Weights of a small image captioner.
Model: encoder activation silu, decoder layers 12, decoder activation gelu.
Training: adamw at rate 0.0008, 9200 steps, batches of 256.
Data: trained on regions of photos with short descriptions (Visual Genome), 203450 training examples, 11.6 epochs.
Rows from block 6 of the text decoder, named by matrix and row number. Rows with one number belong to one neuron. Each number is 128 + 32 x the weight over its row's rms, rounded and kept within 0 to 255. All counts start at 0. After the name is the row's rms in percent of the matrix's.
# fc1: MLP up (decoder.blocks.6.mlp.fc1.weight, 576x192), inputs 48-95
# fc2: MLP down (decoder.blocks.6.mlp.fc2.weight, 192x576, transposed), outputs 48-95
fc1.181 105 [118  91 140 137 163 114 168  69 142 144 113 117 120 109 109 123 135 147 150 152 131 166 108 145 129 134 140 197 129  82  79 114 138 207  60 148  76 130 104 190 170 109 125 107 104 101 120 146]
fc2.181 108 [156 193 117 115 146 127 153 159 113  88 103 138 136 105 123 123 111 109  96  98 161 145 176 126 202 122 107 102 121 160 108 168 154  82 194 136 145 131 119  85  78  58 115 137 174 149  91 143]
fc1.182 094 [172 171 132  41 138 171 168 118 108 112  83 164  61 149 158  77 138 147 110 181 105 174 171  94 134 129  99 118 102  76 189 133 144 165 168  55 178 173 143  91 151 154 175 132 139 115 113  86]
fc2.182 089 [ 92 176 139 183 110 122  82 101  90  94 117 142 170 102 115 155 142 149 193 117 155  65 185 150  74 144 162 132 148 122  82 137 124 133 105 100 146 144 116 150 120 117 116  82 135 129 127 123]
fc1.183 095 [107 101 116 124 122 164 142 136 143 104 136 149 147  80 137 123  88 178 176  85 100 104 154  62 120  91  81 101 175 114 150 119  63 124 178 122 135 125 172 128 148 182 168 113 160 122 103 128]
fc2.183 095 [111 162 138 179 170 119 111 144 156 109 173 102  76  96 122  92 163 109 116 127 153 167  92  89 132 174 139 157 166 115 122  99  93 177 124 183 140  72 139 162 134 122 154 112 167 106 152 103]
fc1.184 097 [ 81 120 166 165 164  95 136 103 183 156  89 134 149 122 104 142 178 139 124 154 161 178 149  87 135 103 132 191 120 115 122 131 181 174  36 109 118 174  60 124 172  82 118 147 119 124  91 109]
fc2.184 101 [167 166  96 110 144 171 131 112  87 163 148 185 120 143 124  50  94 177 111 145 181  81 148 131 140 140 122  99 167 168 112 125 148 140 185 162  80 101 122  77 145 134  99  92 126 171 124 195]
fc1.185 096 [161 156 160  77 201 100 146 105  81  76 158 112 107 128 140 103  74 174 182  68 118 139 149 128 185 168 128 122 139 161 130 107 115 138  87 112 139 148 151 124 153 135 152 125 128 138 166 115]
fc2.185 094 [ 55  66 180 112 131 111 167  79 112  93  94 123 163 158 122 100 166 143 131  99 145 119 162 192 156 126 185 108  90 151 181  32 140 150 183 101 115 118 131 125 131 151 119  94 163 130 130 115]
fc1.186 101 [134  87 182 158 157 106 194  47  90 143 154  82 144 129 120 113 136  72  96  87 121  77 170 113 123 121 136 117 135 190 130 102 115 167 149 122 142  84 170  97 108 120 118 146 106 116 155 156]
fc2.186 102 [150 161  73 134 133 127 148 114 141 130 136 181 125 150 102  94 127 152 177 171 128 123 135  99 108 134 135 122  85 168 168 145 141  70 139 120  59 125 117 105  81 150 150 133 128 162 124 152]
fc1.187 103 [195 126 164 163 138  94 127 125 143  98 186 134 126  84 144 134 111 134 127  85 161 154 138 159 196 128 138 116 114 156 171 107 180 121 151  97 145 178 100  96 123 157 181  81  75 110  83 146]
fc2.187 099 [150 155 134 140  94 101 128 135  95  88 106 145 160 134 147 109 155 188 164  89  65 120 159 161 134  90  71  85 152  67 154 134  56 133 115 208  99 103 135 158 164  84 133 119 137  79 156 136]
fc1.188 103 [115 128 130  34 122 146 138  90  76 175  80 167 127 143 215 108  92 120 182 132 119 132 148 115 121 153 117 112 155 121 131 146 179 159 148 154 153 142  86 136 139 161  97 106 170 105 144  94]
fc2.188 102 [198 107 122  67 155 129 166 171  76 130 149 180 139  97 127 120 120 134  81 112 126 173 120 116 138 127 104 141  98 110 168 139 177  96 108 110 142 142 174 177 139 125 219 146 111  77 114 166]
fc1.189 101 [ 92  61 119 128 143  92 160 111 164 104 115 144 168 136 144 144 177 167 149 109  69 110  84 165 180  97 179 115  99 128 166 144 150 133  42 111 145 160 167 150 164 116 143 165 174 103  99 169]
fc2.189 106 [160 166 104 131 101 108 116 103 159  80 148 107 126 150 144 139 170  73 111 147 182 119 134 111 155 206 158 135 135  54 126  98  89 161 170 134 156 121  50  95  95 164 147  90 141  80 177 107]
fc1.190 104 [ 96  64  96 114 149 161 167 109 158 117  86  50  79  86 144 134 142 195 129 151 199 104  72 109 167 179 135 125 130 150 131 149 152 111  99  92 142 147 143  98 116 110 120 113 160 125 128  68]
fc2.190 103 [ 94 203  94 117 140 101  99 136  93 168 126 159 133 139 140 164  94  72 115 142  76 142 124 185 121  95 128 123 110 125 143 101 122 141 103 156 168 138 212 174 157 151 144 136  86 115  74 124]
fc1.191 100 [118 137 142  87 122 120 182 142 182 142 108  87 110 168 143 111 160 161 110  92 107 115 104 137 123 104  88 112  98 140 164 108  87 120  94 104 152 117  83  76 129 148 102 104 145 134 108 125]
fc2.191 099 [ 80 137 102 156 150 139  90 136 110 127 150 153 119 127 156 155 167 125 147 145 118 181 117  59 106 171 160  77  98  77 102 150 167 154  93 174 154  97 136 129 166 113 109  94 118 131 136 144]
fc1.192 100 [129  99 150 114 137 177 187 140 114  80 164 133  76 194  78 107 106 174 184 126 126 121 163 124 154 170 170 160 157  94 114 102 168 157 118 114 100 135 136  96 110  79 159  92 126 140 121  93]
fc2.192 099 [134 166 114 122 142  81 172  82 100  86 147  89 150 181 146 176  94 115 141 134 136 179 155 157 151  39 120 108 102 176 143 151  40 107 160 114 116 156  93 156 128  77  96  93 139 100 137 113]
fc1.193 098 [ 77 105  91 117  85 153 141 128 122 153 145 136  80 135 164 137 177 119 166 104  78 118 133 113 195 118 104 125 157 134 110 111 120 147 119 100 184  85 106  75 149 154 111  70 188 176 103 131]
fc2.193 101 [152 144 145 142 140 125 124 100 157 126  79 143 122 142  94 167  72 152 117  75 170 137 155 125 129 141 130  57 129 120 132  81 183 123 173 137  89 174  99 114 132 163 131 168 139  43 146 104]
fc1.194 101 [ 88 128  83 166  98 155  94 100 119 167 133  93 101 137 130 189 118  73 114 131 127 121 127  91 175 138 155  94 116 159 152  85 150 125  85 121 127 154 129 128  94 108 142 119 179 164 155 113]
fc2.194 101 [103  77  54 119 130 112 152 148 123  80 182 149 115 133 115  38 157 115 154 148 162 109 186 140 179  86 187 114 107  99 113 123  61 134 124 115 149 112 142 155  86 133  78 119 116  67 148 130]
fc1.195 100 [136 141 208 103 178 116 161 151 142 108  87 120 129 121 134 123 126 120 138  95 170 147 122 123 164 105 124 156 170  98 171 119 105 128  74 128 171 149 217 128 137  76 214 147  91  81 169 147]
fc2.195 104 [153 123 176  84 160 142 107 104 138 128 190 138 123 116 135 104 138 160  97  98 145 135 143  83 136 130 109  80  81 171 156  94 100 159 109 151  91 118  95 159 113 128 104 121 166 119 171 118]
fc1.196 102 [102 140 111 154 117 125 178 132 124  86 117 160  98 208 110 124 152 205 116 144 159 152 132 125 101 176 173 160 152 172 154 129 126 100  76 100 139 151  93 116  71 156 179 112 114 116 161 136]
fc2.196 105 [145  82 177 113 135 192 138 108 127  81  95 139 122 118 153 140 157 114 124 181 122 123  98 148 168  73  94 131 152 131 147  86 115 130  85  95 122  92 159 144 122 132 111 155 102 112  95 164]
fc1.197 102 [157 130 107 146 132 129  68 179 148 169 114 148 110  77  99 127 126 136 164  74 121 167 117  96 163 193 120 133 147 127 129  93 114  91 202 126 115 120 124  93 118 111 169 136 102  92 199 169]
fc2.197 101 [112 121 112 147 141 135 147 122  63 139 133 101 142 161 188 113 106 167 102 136  98 103 157 154 151 112 100 150 141 155 124 113 137 180  92 144 106  96 170 104 100 143 111 125 100 165 118  49]
fc1.198 097 [132 173 196 165 138 143 116  97  27  74  99 121 121 160 105 155 117 118 131 120  32 152 133 153 128 166 147 107 129 124 125  81  78 134 136 137 153 192 184 151 165 149 173 113 130  76 117 145]
fc2.198 099 [181  61 159 101 100 100  72 206 159 126  92 125 177 116 164 183 172  83 172 170 193 103 123 104  77 112 135  77 103 162  84 142 147  78 182 123 118 133 154  79 108 124 172 139  65 101  87 121]
fc1.199 098 [130 107 103 133  96  64 123 125 147  75 186 160 154  55 166 161 111 169 150  94  85 121 166 135 121 152 127 175 175 174 136 162 188  85  95 114 103 104 128 117 146  98 113 145 116 101 155 113]
fc2.199 098 [118 125  55  63 188 124  84 175 101 114  93 135 131 168 116 133  98 155  53 166 126 165 164 172 113 101 132  76 115 127 105  87  91 175  84 117 133  91  99 143  60 120 144 141 138 108 128  71]
fc1.200 098 [ 64 164 147 125  14 163 133 179  89  93  73  85 146 106 117 132 181 144 189 138 152 101 196 108 138 175 149  98 133 118 144  93 114  97 177  66 145 146 151  82 131 109 130 157 145 140 118 117]
fc2.200 099 [150 118 160  79 117 130 121 102 108  86 113 185 144 125 114  78 113 146  74 132 144 163 116 139 114  93 124 121  89 144 134 132 145 153 147 126  97 102 158 190 125 159 155 102  44 138 175 183]
fc1.201 103 [137 129 165  94 120 139 181 150 147  85 152  89 120 101 179 155 221 112 147 122  71 146  95 143 184 135 141 133 164 128 108 103 170 155  53 126 148 124 147 164 193 125  91 119 169 102 207 122]
fc2.201 106 [ 48 131 145 108  86  86 101  87 154 130 131 126  80 106 103  57 157 188  97 149 138  75 108 131 148 122 171 132  83 109 147  82 158 165 150 178  91 173 108 111 130 109  98 171  84 144 144 135]
fc1.202 098 [127 119 183 106 172  78 165 166 176 101 171 177 124 126 154 158 103 155  99  91 172 117 105 140  94 158  93 153 162  95 104  82 147 189  47  88 120 174 147 147 146 105 133 102 120  87 131 123]
fc2.202 101 [129 157 101  80 138 126 132 119 111 117 149 131  95 131 149  70  33 158 117  92 184 130  83 179 173  99 129 182 107 197 166 189 152 131  99 172 132 137 139  96 145 114 124 103 141  88 139  96]
fc1.203 108 [153 194 118 146 136 111 106 104 123  94  85  81 102  61 151 129 121 221 156 144  97 138 124 105 158  97  70 196 121 100 200 101 110 158  91 100 173 118 132 105 165  78  76 140 129 103 141 142]
fc2.203 111 [164 141  85 122  94 104 128 157 133 140  91  87 164 139 137 135  76 106 149 124 154 119 137 149 193 114 147 123 113 188 125 153 129 190 116 124  61  45 193 119 106 105 154  97 131 129  90 126]
fc1.204 098 [101 115 192  83  68 154 167 119 108 124 139 129 102 119 105 126 134 106 131 124 165 157 142 116 191 106 143 143  67 183 126 155 102  85 103 129 143 148 152 118 106 117 102 141 128 199 167 127]
fc2.204 098 [165 115  78 110 152 156 124 130 191 149 137 151 163 174  75 125 124 158  82 124 173  73 113 143 141 169 163 126 148  94 114 134 127 141 107 136 100  98 168 140 132 110 152 203 100 136 141 177]
fc1.205 099 [108  85 147  93 135 144 157 113  87 116  69 118  81 117 169 115 106 165 144 116 125 134 191 156 105 158  88 139  87  79 133 144 135 201 123 142 139 116 117 141  89 183 178 104  86 116 174 135]
fc2.205 090 [105 114 147 178 133 120 162 149  92 164 126 173 107 179 164 138 113 119 118 139 166 164  55 143 160 146 115 106 141 100 130  75  95  96 150 157 179 111 154 136 120 122 164  35  92 174 137 115]
fc1.206 104 [ 97  82 153 114 176 113 135 111 134 110 133  68  74 165 112  99 124 181 158  86 153 125 167 139 179 123 142  98 183 176 166  74 123 156 118 129 107 163  80 151 170 179 166 119 118 137 115 105]
fc2.206 104 [ 59 138 116 164 128  81 141 129  76 135 135  79 147 147 127 178 171 126  85 114 123 141  61 157 137 151 102  95 117 157 127 108 181  76 119 131 148 110 155 122 112  42 118 138 146 179 154 151]
fc1.207 091 [ 94 103 173 204 141  99  94 181 156 118 128  95 112 116  30 127 179 169 128 162 130 134 158  64 134 126 134 139 119  73 117 134 154 136  78  76 147 119 156  90 143 122 211 103  45 107 142 138]
fc2.207 095 [139 123 148 149 125 121 136 217 115 108 121 160  73 132 176 111 128 136 115 165 109 108 118 208 137  89 120 161 105 161  94 118  99  69 130 168  95 143 131  82 124  98 121 139 150  76 144 113]
fc1.208 098 [164 117 114 162 118 118 134 114 100 169 132 140 142  75  95  93  98  77 148 121 131 114 114 101  75 135  92  80 164 146 171 125 175 177 138 106 217 148 141  97  52 135 175  80 125 145 104  65]
fc2.208 100 [132 151 121 170 101 107 202 101 109  91 144  96 127 110 106 174  51 118 153 175 143 106 107 126 130 115 108 142 172 137 141 142 179 203  93 121 111 126 192 162 108 141 117 139  95 136 116 161]
fc1.209 102 [155 107 107 141 113  73 126 165 168 110 178 112  66 146 140 183 110 163 143 114 113 191 144  66 128 105 156 195 159 132 137 132 159 132  70 112 194 185 145 111 101 112 109 124 159 125 147 163]
fc2.209 094 [193 138 125 150 138 137 125 136  56  43 126 125 179 154  85 116 193 119 119 156 108 114  71 141 157 165 114  86 139 166  42 146  75 131 100 106 147 118 127 132 128 150 145  78 145  95  83 134]
fc1.210 092 [130 131 148 124 149 136 101 122 132 102 162 162  48 141 196 135 108 147 136 124 116 154 140 109 130 118 102 169 136  86 135  97 130 176 106 108 141 106 128 112 164 114 134 180 106  95 150  94]
fc2.210 088 [142  84 165 142 162  98 115  61 141 133 106 146 162 113 148 158  86  79 156 110 180 168 112 144  97 162 121 106 117 112 144  51 187 126 126  93 156 167 165 141 161 119 113 149 147 189 118 138]
fc1.211 101 [ 85  88 126 138 193 134  76  80 115  87  84 165  53 139 161 115 169 140 177  75  89 185 129  82 106 153 145 112 129 117 124 116 144 143 136 105 119 157 144 126 127 136 174 101 132  89  99 160]
fc2.211 105 [211 103 143 106 128 157 133 120 190 158 126 125 116 153 106 116 135 120 138 115 117  95  98 118 122  73  82 131  87 155  84 177 129 140 221 141 103  90 185 114 173 181 125 110 136 140  78 143]
fc1.212 103 [158 149  90  81 128 129 105 118 108 137 145 148 155 136 117 152 149 104 169  68 202 144 203  88 155 109 181 101  81 125 162 110 149 134 125  50 197 115 142 130 129 125 135 151 109 140 109 130]
fc2.212 103 [129 132 105  84 143 138 173 169 140 189 149 113 155 156 137 148  94 115 126 186  95 173 190 151 112 158  60 147 153 166 128 164  94 139 140 133 172 139 161 102 165 100 102 136 125 127 122 107]
fc1.213 099 [ 92  89 145 147 140 136 135 113 162 160 133  56  56  76 154 183 192 117 161 119 177 198 108 118  89 146 140 146 136 100 147 183 148 108 125  91 149 156 111 109 150 150 173 155  93  95  99 129]
fc2.213 099 [175  71 155 178 122 125 151 141 180 145  90 165 167 162 128 149 125 129 132 141 150 107 157 101 195 108 104 196 103 121 137 128 148 124 138 107 123 113 174  67 105 160 168 112 108  94 131 129]
fc1.214 107 [108 148  90 150  90 158 151 122 132 126 100 185  92 108  85 120 153 134 107 144 135 104  92 108 170 156  92 135 153 110 141  80  93 144 116 119 156 101 147 120 138 142 130 116 165  85 112  82]
fc2.214 113 [103 103 142  91  63  81 175 155 169 116 149 131 130 112 135 138  93  94 145 123  86 197 188 123 124 158  91 106 167  71  73 115 185 152 134  89 176  70 108 128 132  95 167 108  82  99 122 138]
fc1.215 102 [ 79  99 114 114 144  88 135 130  99 118 171 139  97 123 103 117  85 158  89 140  74 118 123 109 125 146 151 130 150 123 130 123 128 113 120 175 123 195 131 162 106 192 172 109 132  70 105 151]
fc2.215 104 [134  78  74  77 222 133  68 102  98 106 139 121 113 116 134 110 152  99  97 105 156  73  94 156 151 152 150 124 133 150 151 131 150 139 102 173 164  98 116 143 149  90  76  84 131  71  77 173]
fc1.216 097 [ 70 175 145  97 146 147 148 126 111 170 157 133 164 129 231 106 174 176 143  41 101 111  89 132  87  97 147 121 117 143 164 147 137 143 113 116 137 110 167  91 133 152 125 160 116 158  94 153]
fc2.216 100 [126 118 124 144 113 115 133  62 139 170 145  92 172 129  70 139  97 162  96 115 110 104 163  57 159 101 118 183 105 135 140  17  89 119 107 127 119 139  58 126 149 157 135 117  63 149 161 157]
fc1.217 100 [  0 136 101 106 152  82 165 157 150 101 142 137 102 128 163  96 116 145 140 133  76 200 111 130 238 187 156 126 131 124 133  61 126  98 139 151 165 145 153 150  91 143 121 174 124 153  88 164]
fc2.217 105 [146 181 136 175 115 139 127  89 174  92 151 146 120 165  61 218 167 150 132 194 149 100 145 177  64  76 116 121 142 137  91 114  64 142 121 108 119 109  83  80 167 126 163 134 151  83 101  75]
fc1.218 101 [ 95  86 126 131  97 128 173 193 105 150 162 105 144 108 156 184 130 110 148 150 106 197 124 173 148 119 124 162 118 105 114 160 132  99  93  87 148 150 125 100 128 131 132 140 107 141  98  15]
fc2.218 100 [175 129 155 208 120 142 176 111 137 169  69  86 152  72 106 102 122  94 149 107 117 140  72 158 157  67 149 175  69 194 138 152 102 153 157 109 129 117 130  96 153  57 141 119  87 111 128 157]
fc1.219 100 [155 149  98 152 109 149 142 108 153 158 167 169 109  99 180  92 153 153 134 112 151 146 148 133 121 176 179  97 134 167 162  48 125 163 113 109 151 135 114 117 114  90 105  85 138 119 141 130]
fc2.219 097 [ 95  64 134  98 135  97 107 130 129 157 107 142 104 110 146 147  92  95  96 145 102 152 127 105 155 145 128 107 165 126 168 133 103 104 114 103 139 169 102 121 126 127 187 130 122 117 106  89]
fc1.220 095 [134 145  76 141  61 185 134 161 162 156 155 181  71 154 131 115 133 138 152 105 102 166 159 143  71 152 124 123 116 165 167 100 134 138 146 111 110  74  69 184 102 173 104 111 114 152  95  90]
fc2.220 095 [127 110 118 104 131 148 119  65  57 107 103  98 167 119 124 131 110 158  80 167 145 138 135 194 123 194  91 118 132 102  87  95 170 117 133 165 185 171  99  92 135 115 175 156 130 143 133 150]
fc1.221 090 [ 95 109 120 185  95 178 118  75 174 116 116 137 100  95 124 133 123 135 154 186 133 132 104 161 126 149 132 118  79 159 147 131 165 165 126 164 174 183 146 143 117 104 126 137 119  74  99  92]
fc2.221 093 [112 156 117 127 158 125 113 152 125 106  96 131 128 184 155 153 179  89 165 104 130 227 140 133 140 117 219 122  82 114 127  68 114 159 186 108  76 139 136 132 121 139 116 174 147  80 126 154]
fc1.222 105 [117  69 199  88 100 101 139  88 126 125 114  93 162 105 114 142 100 128 145  40  62 163 203  71 137 107 182 131  88 181 117 165 137 156 145 115 115 176 131 109 113  73 114 105 121  81 130 169]
fc2.222 105 [132 130 117 186 152 135 111 130 119 149 139 104 154 147 128 122 136  65 118 136 144 115 182 104 106 134 143 147 159 150  82 161 130 143 147 140 145 121 137 116  98  69 133 170 143 112 153  83]
fc1.223 097 [147  83 195  69 140 192 141  87  95 137  98  38 152 144 151  92 108 167 144 103 138 129 101 124  92 166 106  92  86 138 128 154  96 123  82  94 139 163 193  81 123 124 128 121 148 121 114 164]
fc2.223 094 [ 99 166 106 107 123 104 147 160 143 130 116 179 144  95 129 177 107 156  86 134 149 114  40 119 184 149 105 113 128  66 165  91 190 179 181 153 175  84 166 150  87 143 163 125 132 101  68  83]
fc1.224 105 [124 145 128  82 178 141 152 148 106 148 151 159  68 147 110 118 116 173 155  60  71 159 148 123  88  83 165 117 180 103 157 105 226 132 149  97 133 117 110 154  77 144 165 173 126 153 125  74]
fc2.224 107 [127  73 146 149  83 160 141 104 118 146 126 131 152 167  92 179 119 146 139 184 106 175 106 144 223 127 115  73 139 134 132 124  68  76 115 164 115 105 107 128 170  66 154 128 111 101 177 156]
fc1.225 099 [170 139 160  80 135  54 136 116 155 140 147 135 142 118 107 113  74 159 188 170 146 109 127 126 149 144 140  96 176 139 154 103 146 118 114 123 138 166 125 101 168 169 175  48 122 126 184  79]
fc2.225 099 [ 98 120 172 202 113 174 151 144 142 161 128 129 119 107 148 168 129  31 107 147 107  72 103 128 125 118 117 113 140 145 127 105 111 112 148 133 107 100  66 159 164 182 131  91 199 150  76 112]
fc1.226 100 [ 97 131 164 106 151 153 197 108 137  63 102  68 127 148 148 118 123 178 217  99 144 110 130  95  96  86  95  97 141 169 149 168 123 148 113 151  91 163 148 138 137 239 167 126 128 145 126 110]
fc2.226 090 [130 109 153 142 133  94 154 105 111 107 138 108 141 196  88 101 138 131  84 108 126 103 125 153 102 149 112 144 127 175 117  69 156 158 135 140 138  94 121 138 164 154  85  98 149 108 145 166]
fc1.227 094 [127  54 160 106  84 110 108  78 112 128 119 141 127 136 138  69 174 117 117  86 107 172 103 102 149 153  39 123 131 141 112  64  91 134 161 114 110 114  93 118 113 120 137 110  62 111 135  84]
fc2.227 093 [118 189  81 107 150 116 117 109 117 121 160 148 114 102 126 168 120 137 151 147 166 118 120 148 162 143 177 155 129 123  96 121 156 166 109 145 125 131 139 173 122 157 159 109 146  66 193 142]
fc1.228 098 [114 159 143 155 128  80 146 141  81 196 126 131  96  69 139 123 143 115 139 103  91 190 131 111 191 157 147 160  93 130 135 127  96  61 162 156 140 154  77 137  57  60 134 135 123 165 151 107]
fc2.228 101 [124  90 130 120 137 136 121 114 197  75 110  65 119 123 117 145 143 128 138 115 135 122 150 167 126 118 160  77 105  84 130 122 122 180 163  97 122 106 134 189 125 222 103  78 156 170 120 133]
fc1.229 098 [ 96  98 155 106 116 141 101 150 107  85 133 145 150  63 111 150 164 131 119  67 130 112  67 134 146 175 155 137 152  98 103  95 184 143 178 131  87 151 132  97  96 173 127 152 138 158 195 163]
fc2.229 108 [182 151  85 143 148 117 167 125 146  86  96  97 115  84 199  99 130 150 129 132 155 163 143 111  75 148 157 149 125 109 162 122 133 109 136 133 226  84 111 142 135 140  80 147 107  80  96 147]
fc1.230 095 [116 113  68 110 105  92 181 152 225 115 129 146 145  83 149 163 130 126 210 116  56 141 164 132 105 133 117 116 173 107  79 125 127 148  80  82 100 116 174 115 141 121 126 130 150 119 134 108]
fc2.230 098 [137 130 159 133 125 124 137 108 115 111 125  95  97 120  77 111  93 170  85 115 136 132  76 182 100 140 165 152  99 132 170 148  77 145 151  90 196 173 131 150 131 123 121 104  60 145 138 141]
fc1.231 105 [ 84  98 101 131 146 146 142 134  92 100 109  98  85 135 121 177 112 152 164 109 156 189 166 102 172 108 159 105 110  89 136 144 197 150 131 116 158 156  72 174  77 172 165 166 136 149 140 120]
fc2.231 104 [ 68 149 150 165 133 104 162 130 149 106 126 114  85 136 139 148 128 180 114 145 128 122 125 122 102 108  78 150 169 119  97 124 132 119 109 174 120  90 147  97  99 137  81 108 135  96  84 100]
fc1.232 098 [106 155  96 120 120 113 138 162 143 129 171 114 162 148 157  94 120 206 167 164  91 118 160 107 102 150 168 120 146  90 156  82  83 147 115 111 158 156 131 141 134 147 146 173  94 157  98 105]
fc2.232 097 [107 180 108 141 114 204  63 140 116 146 102 171  86 166 122 146  95  80 110 110 170 180  89 179  87 113 154 143 133 132 173  85 135 119 133 124 165 158 146 145 102 144  82 148 140 127  75  94]
fc1.233 105 [178 123 128  92 160 142 165 138 154 131 162 138 111 170 103  92 148 163 158 113 118 187 113 112 145  90 114 130 102 109 135  85 129 144 139 132 131 147 148  82  55 150 113  96 125 115  95  57]
fc2.233 107 [142 159  66 185 144  54 155 189 103 195 113 132  81 149  88 155 149  71 101 188 101 107 134 136 173 140 175 150 148 131 160  81  80 142 120 149 141  86 138  81 125  86 159 122 164 139 128 109]
fc1.234 097 [116 151 152  83 135 119 154 179 135 170 121 105  91 113 118  79 118 166 112 145 139 138 134 103 115 172 104 131 194 164 122 166 151 138 167 108 176 129  72 137 150  83 156 118  78 104 106  70]
fc2.234 095 [ 94 116 119 133  84 174 157 136 131  93  52 166 106  90 107 150 124 165 155 105 115 148 125 114 144  93 142  68 165  80 105  92  80 163  67 184  85 151 120  92 182 120 110 105 108 163 101 157]
fc1.235 095 [108 123 137  83  70 129 111  95 117 130 102 190 125 135 109  69  88 190 176 100 140 150 110  76 133 123 143 122 138  89 131 152 154  74 122  65 175 133  94 122 174 164 128 127 104  87 118 110]
fc2.235 099 [107  86 148 111 143 120 144 123 104 129  91 143 143 157 118 137 195  82 144 131 105  98 124 107 101 130 123 140  89 132  61 146 117 137  98 108  39  95  97 157 179 172  97 137 127 109 123 170]
fc1.236 098 [132 143  92 106 141 136  88 148 149 139  98 136 117 101 178 149 166 181 181 166 131 160 189 108 143 220 197  93 112 133 114 107 124  91 124 130  88 174 170  52 132 111 132 124 146 153  99  94]
fc2.236 101 [115 147 132  76  59 131 186  61 128 121 168 194 148 149 165 101  29 112 127 119 141  88 209 129  94  90  93 111 133 142 148 177 151 128 131 109 139 101 152 133 118 188 135  94 110  76  94  93]
fc1.237 101 [132 104 176  89 201 155  93 116 118 101 147 160  91  84 221  90 145  97 157  49  62 190 102  83 132 178 188 114 186 160 178  74 110 204 134 112 130  87 110 128  98 129 140  97 137 123 134 174]
fc2.237 104 [139 128 128 124 175  92  98 116 140 144 194 147 132 160  70  86 133 165 119 146 133 173 169 104 117  71  81 183 123 121  48 145 101  92 113 149 136 146 124 127 121  96  84 142 164 140 122 176]
fc1.238 102 [109 191 141 120 120 158 113 136  90 110 146 127 145  74 125 154  71 127 188  34 115 173 155 179 157 176 135  94 113 141 107 169 146 152 157 113 109 128 139 121 109 122 163 130 119 102 152 184]
fc2.238 095 [172  82 135 166 109 144 180 161 133 148 104 149 121 175 156  97 192 131 136 171  91  90 154 116 157 126 147 114 112 121 137  71 181  81 110 100  94 207 114 158 150 116 112 122 136 142  95 115]
fc1.239 095 [ 91  88 182 109 148  98 144 139 142 140 203  75  82  83 151 116 101 108 117  94 136 122 133 145 145 161 154  77 117 102 119 117 150 167  93 103 136 136 113 137 116 127 139 134 184 188 129 148]
fc2.239 094 [120 141 111 115 156 119 132 135 116 158 139 168 170 110 172 127 106 188 138  93 189 103 104 136 111 152 126  91 133  94 120 157 100 137 135  91   8 103  64  84 185 121 107 129  96 163 173 101]
fc1.240 101 [154 143 134 188 125  97 148 146 121 133 133 148 112 154 147  98 161 131 145 148  88 159  70  80 158 139  89 169 173 130 144 142 136 188 111 115  95 171 185 160 154 139 130 113 134 141 131 126]
fc2.240 100 [126 101 111 122 117 138 106 112 173 135 156 198 101 117 145  76 136 140 140  66  47 123  88 145 134  92 152 147 121 160 133 129 128  83  97  88 139 114 125 104  85  71 104 128 181 177 118 127]
fc1.241 101 [128 144 133 130 172 113 117 157 110 100 127  91 130  64 166  99  98 119 143  71 191  78 129  96 181 112 106 115 192 182 136 111 142 133 119 131 109 139 151  75  96 133 116 119 112 139 130  76]
fc2.241 101 [109  93 120  94 116  94 114  56  72 140 121 141 121 197  79  99 146 115 142 156  97 160  81 132 107 137 109  88  55 154 126 150 155 135 169  94 105 127 150 100 149 161 154 172 119 101 134 106]
fc1.242 101 [ 35 143  87  73 156 141 137 139 150 141 153 145 135 182 135 109 105 143 161 126  74 111 180 145 129 194 108 120 174 140 118 116 160 178  60 105 164 106 135 150  91 155 126 142 153  85 155 131]
fc2.242 101 [173  89 108  66 114 152 133 169 196 188 177 100 153  82 130 145  95 142 136 126 133 106 103 106 143 114  86  57  58 169 139 182 127  97 174 133 145 107 154 161  92  88 152 155 114 113 156 170]
fc1.243 096 [140  93 186  57 125 171 182 108 101 147 111 133 154 107 149 103 158 149 167 140 130 140  75 154 173  96 163 121 128 120 166 151 131 128 169  81 141 119  77 115 101 202 121  97  45 144 149 123]
fc2.243 092 [115 122 106 194 147 126 139 152 173 125  93 135 218 159 153 144 127 126 110 148 140 102  97 100  74  97 141 200 146  58  75 119 115 107 175 156 140  98 121 171 107 131 100 127 132  98 113 141]
fc1.244 097 [ 78 136 131 166 177  94 102 132 146 116 172  84  98 107 119 105  89 128 173  99  61 152 157 130 190 167 117 156 113 126 119  90 177 144 138 103  74 189 143 112 185  88 172  81 115 110  96 142]
fc2.244 094 [106  70 178  94 136  96 142 144 154 146  88  99  93 109 133 106 173 150  96  84  81 115 135 145  94  74 134 152 152 116 158 159 117  63 138 138 137  78 160 111 137  57 150  86 180 129 144 108]
fc1.245 100 [117 106  72  81 116 124 119 151 136 113 136 177 120 100 161  86  84 141 167  61 121 152  92 102 128 125 144  87 108 126 155 131  81 107 146 162 118 164 131 154 153 121 122 109  52 135 107 129]
fc2.245 103 [130 104 193 129 177 156 124  62 138  93 123 135 184 165  93 164 120  96  87 149  83  60  99 160 154 120  68 130 127 121 207 137 163 104 105 122  95 167 124 109 166  96 147  62 166 138 153 154]
fc1.246 096 [150 137 175 129 124 111 127 149 159 172 103 132 143  71 119 106 155  88 149  84 111  75  91 116 136  41  91 122 140 140 139  96 192 160 106 136 123 189 172  44 111 137 130 135 115 132 152 112]
fc2.246 098 [128 146 178 139 153 129 148  52  92  41  90 143  58 131 171 106  91 145 140 130 158 175  90 154  85 158 113 148 140 156 153 179 181 104 109 129 189 121 121 158 156 160 152 115 122 193 150 123]
fc1.247 096 [118 138 144  97 128 125 125 138 115 115 182 153 146 157 143  98 143 131 153  90 175 174 112 156 184 140 184 150 165 149 125 158 148 134 153  96 100 116 175 132 120 167 141  94 110 107 150 120]
fc2.247 097 [145 154 122 150 138 166 129  88  33  97 179 153 103 168 133 139 127 136  75 180 105 147 141 167 105 103 148 193  90  91 133 127 136 125 153 128 102 100  91 130 126 128 117  98 120 127 154 121]
fc1.248 089 [119  42 181  98  95 143 126 146 104 121 176 110  94  78  77 166 138 104  57 131 144  94  86 133 104 154 130 128 111 113 177 146 118 115 168 161 157  76 128 103  79 167 162  55 136 143 136 127]
fc2.248 086 [122 127 138 130 113 125 133 147 144 126 126 176 149  83 119 138 138  81 154 132 118 152 117  88 109 133  92 158 134 111 100 162  97 105 187 114 192 206 127 142 186 142 148 183 108 180  58  97]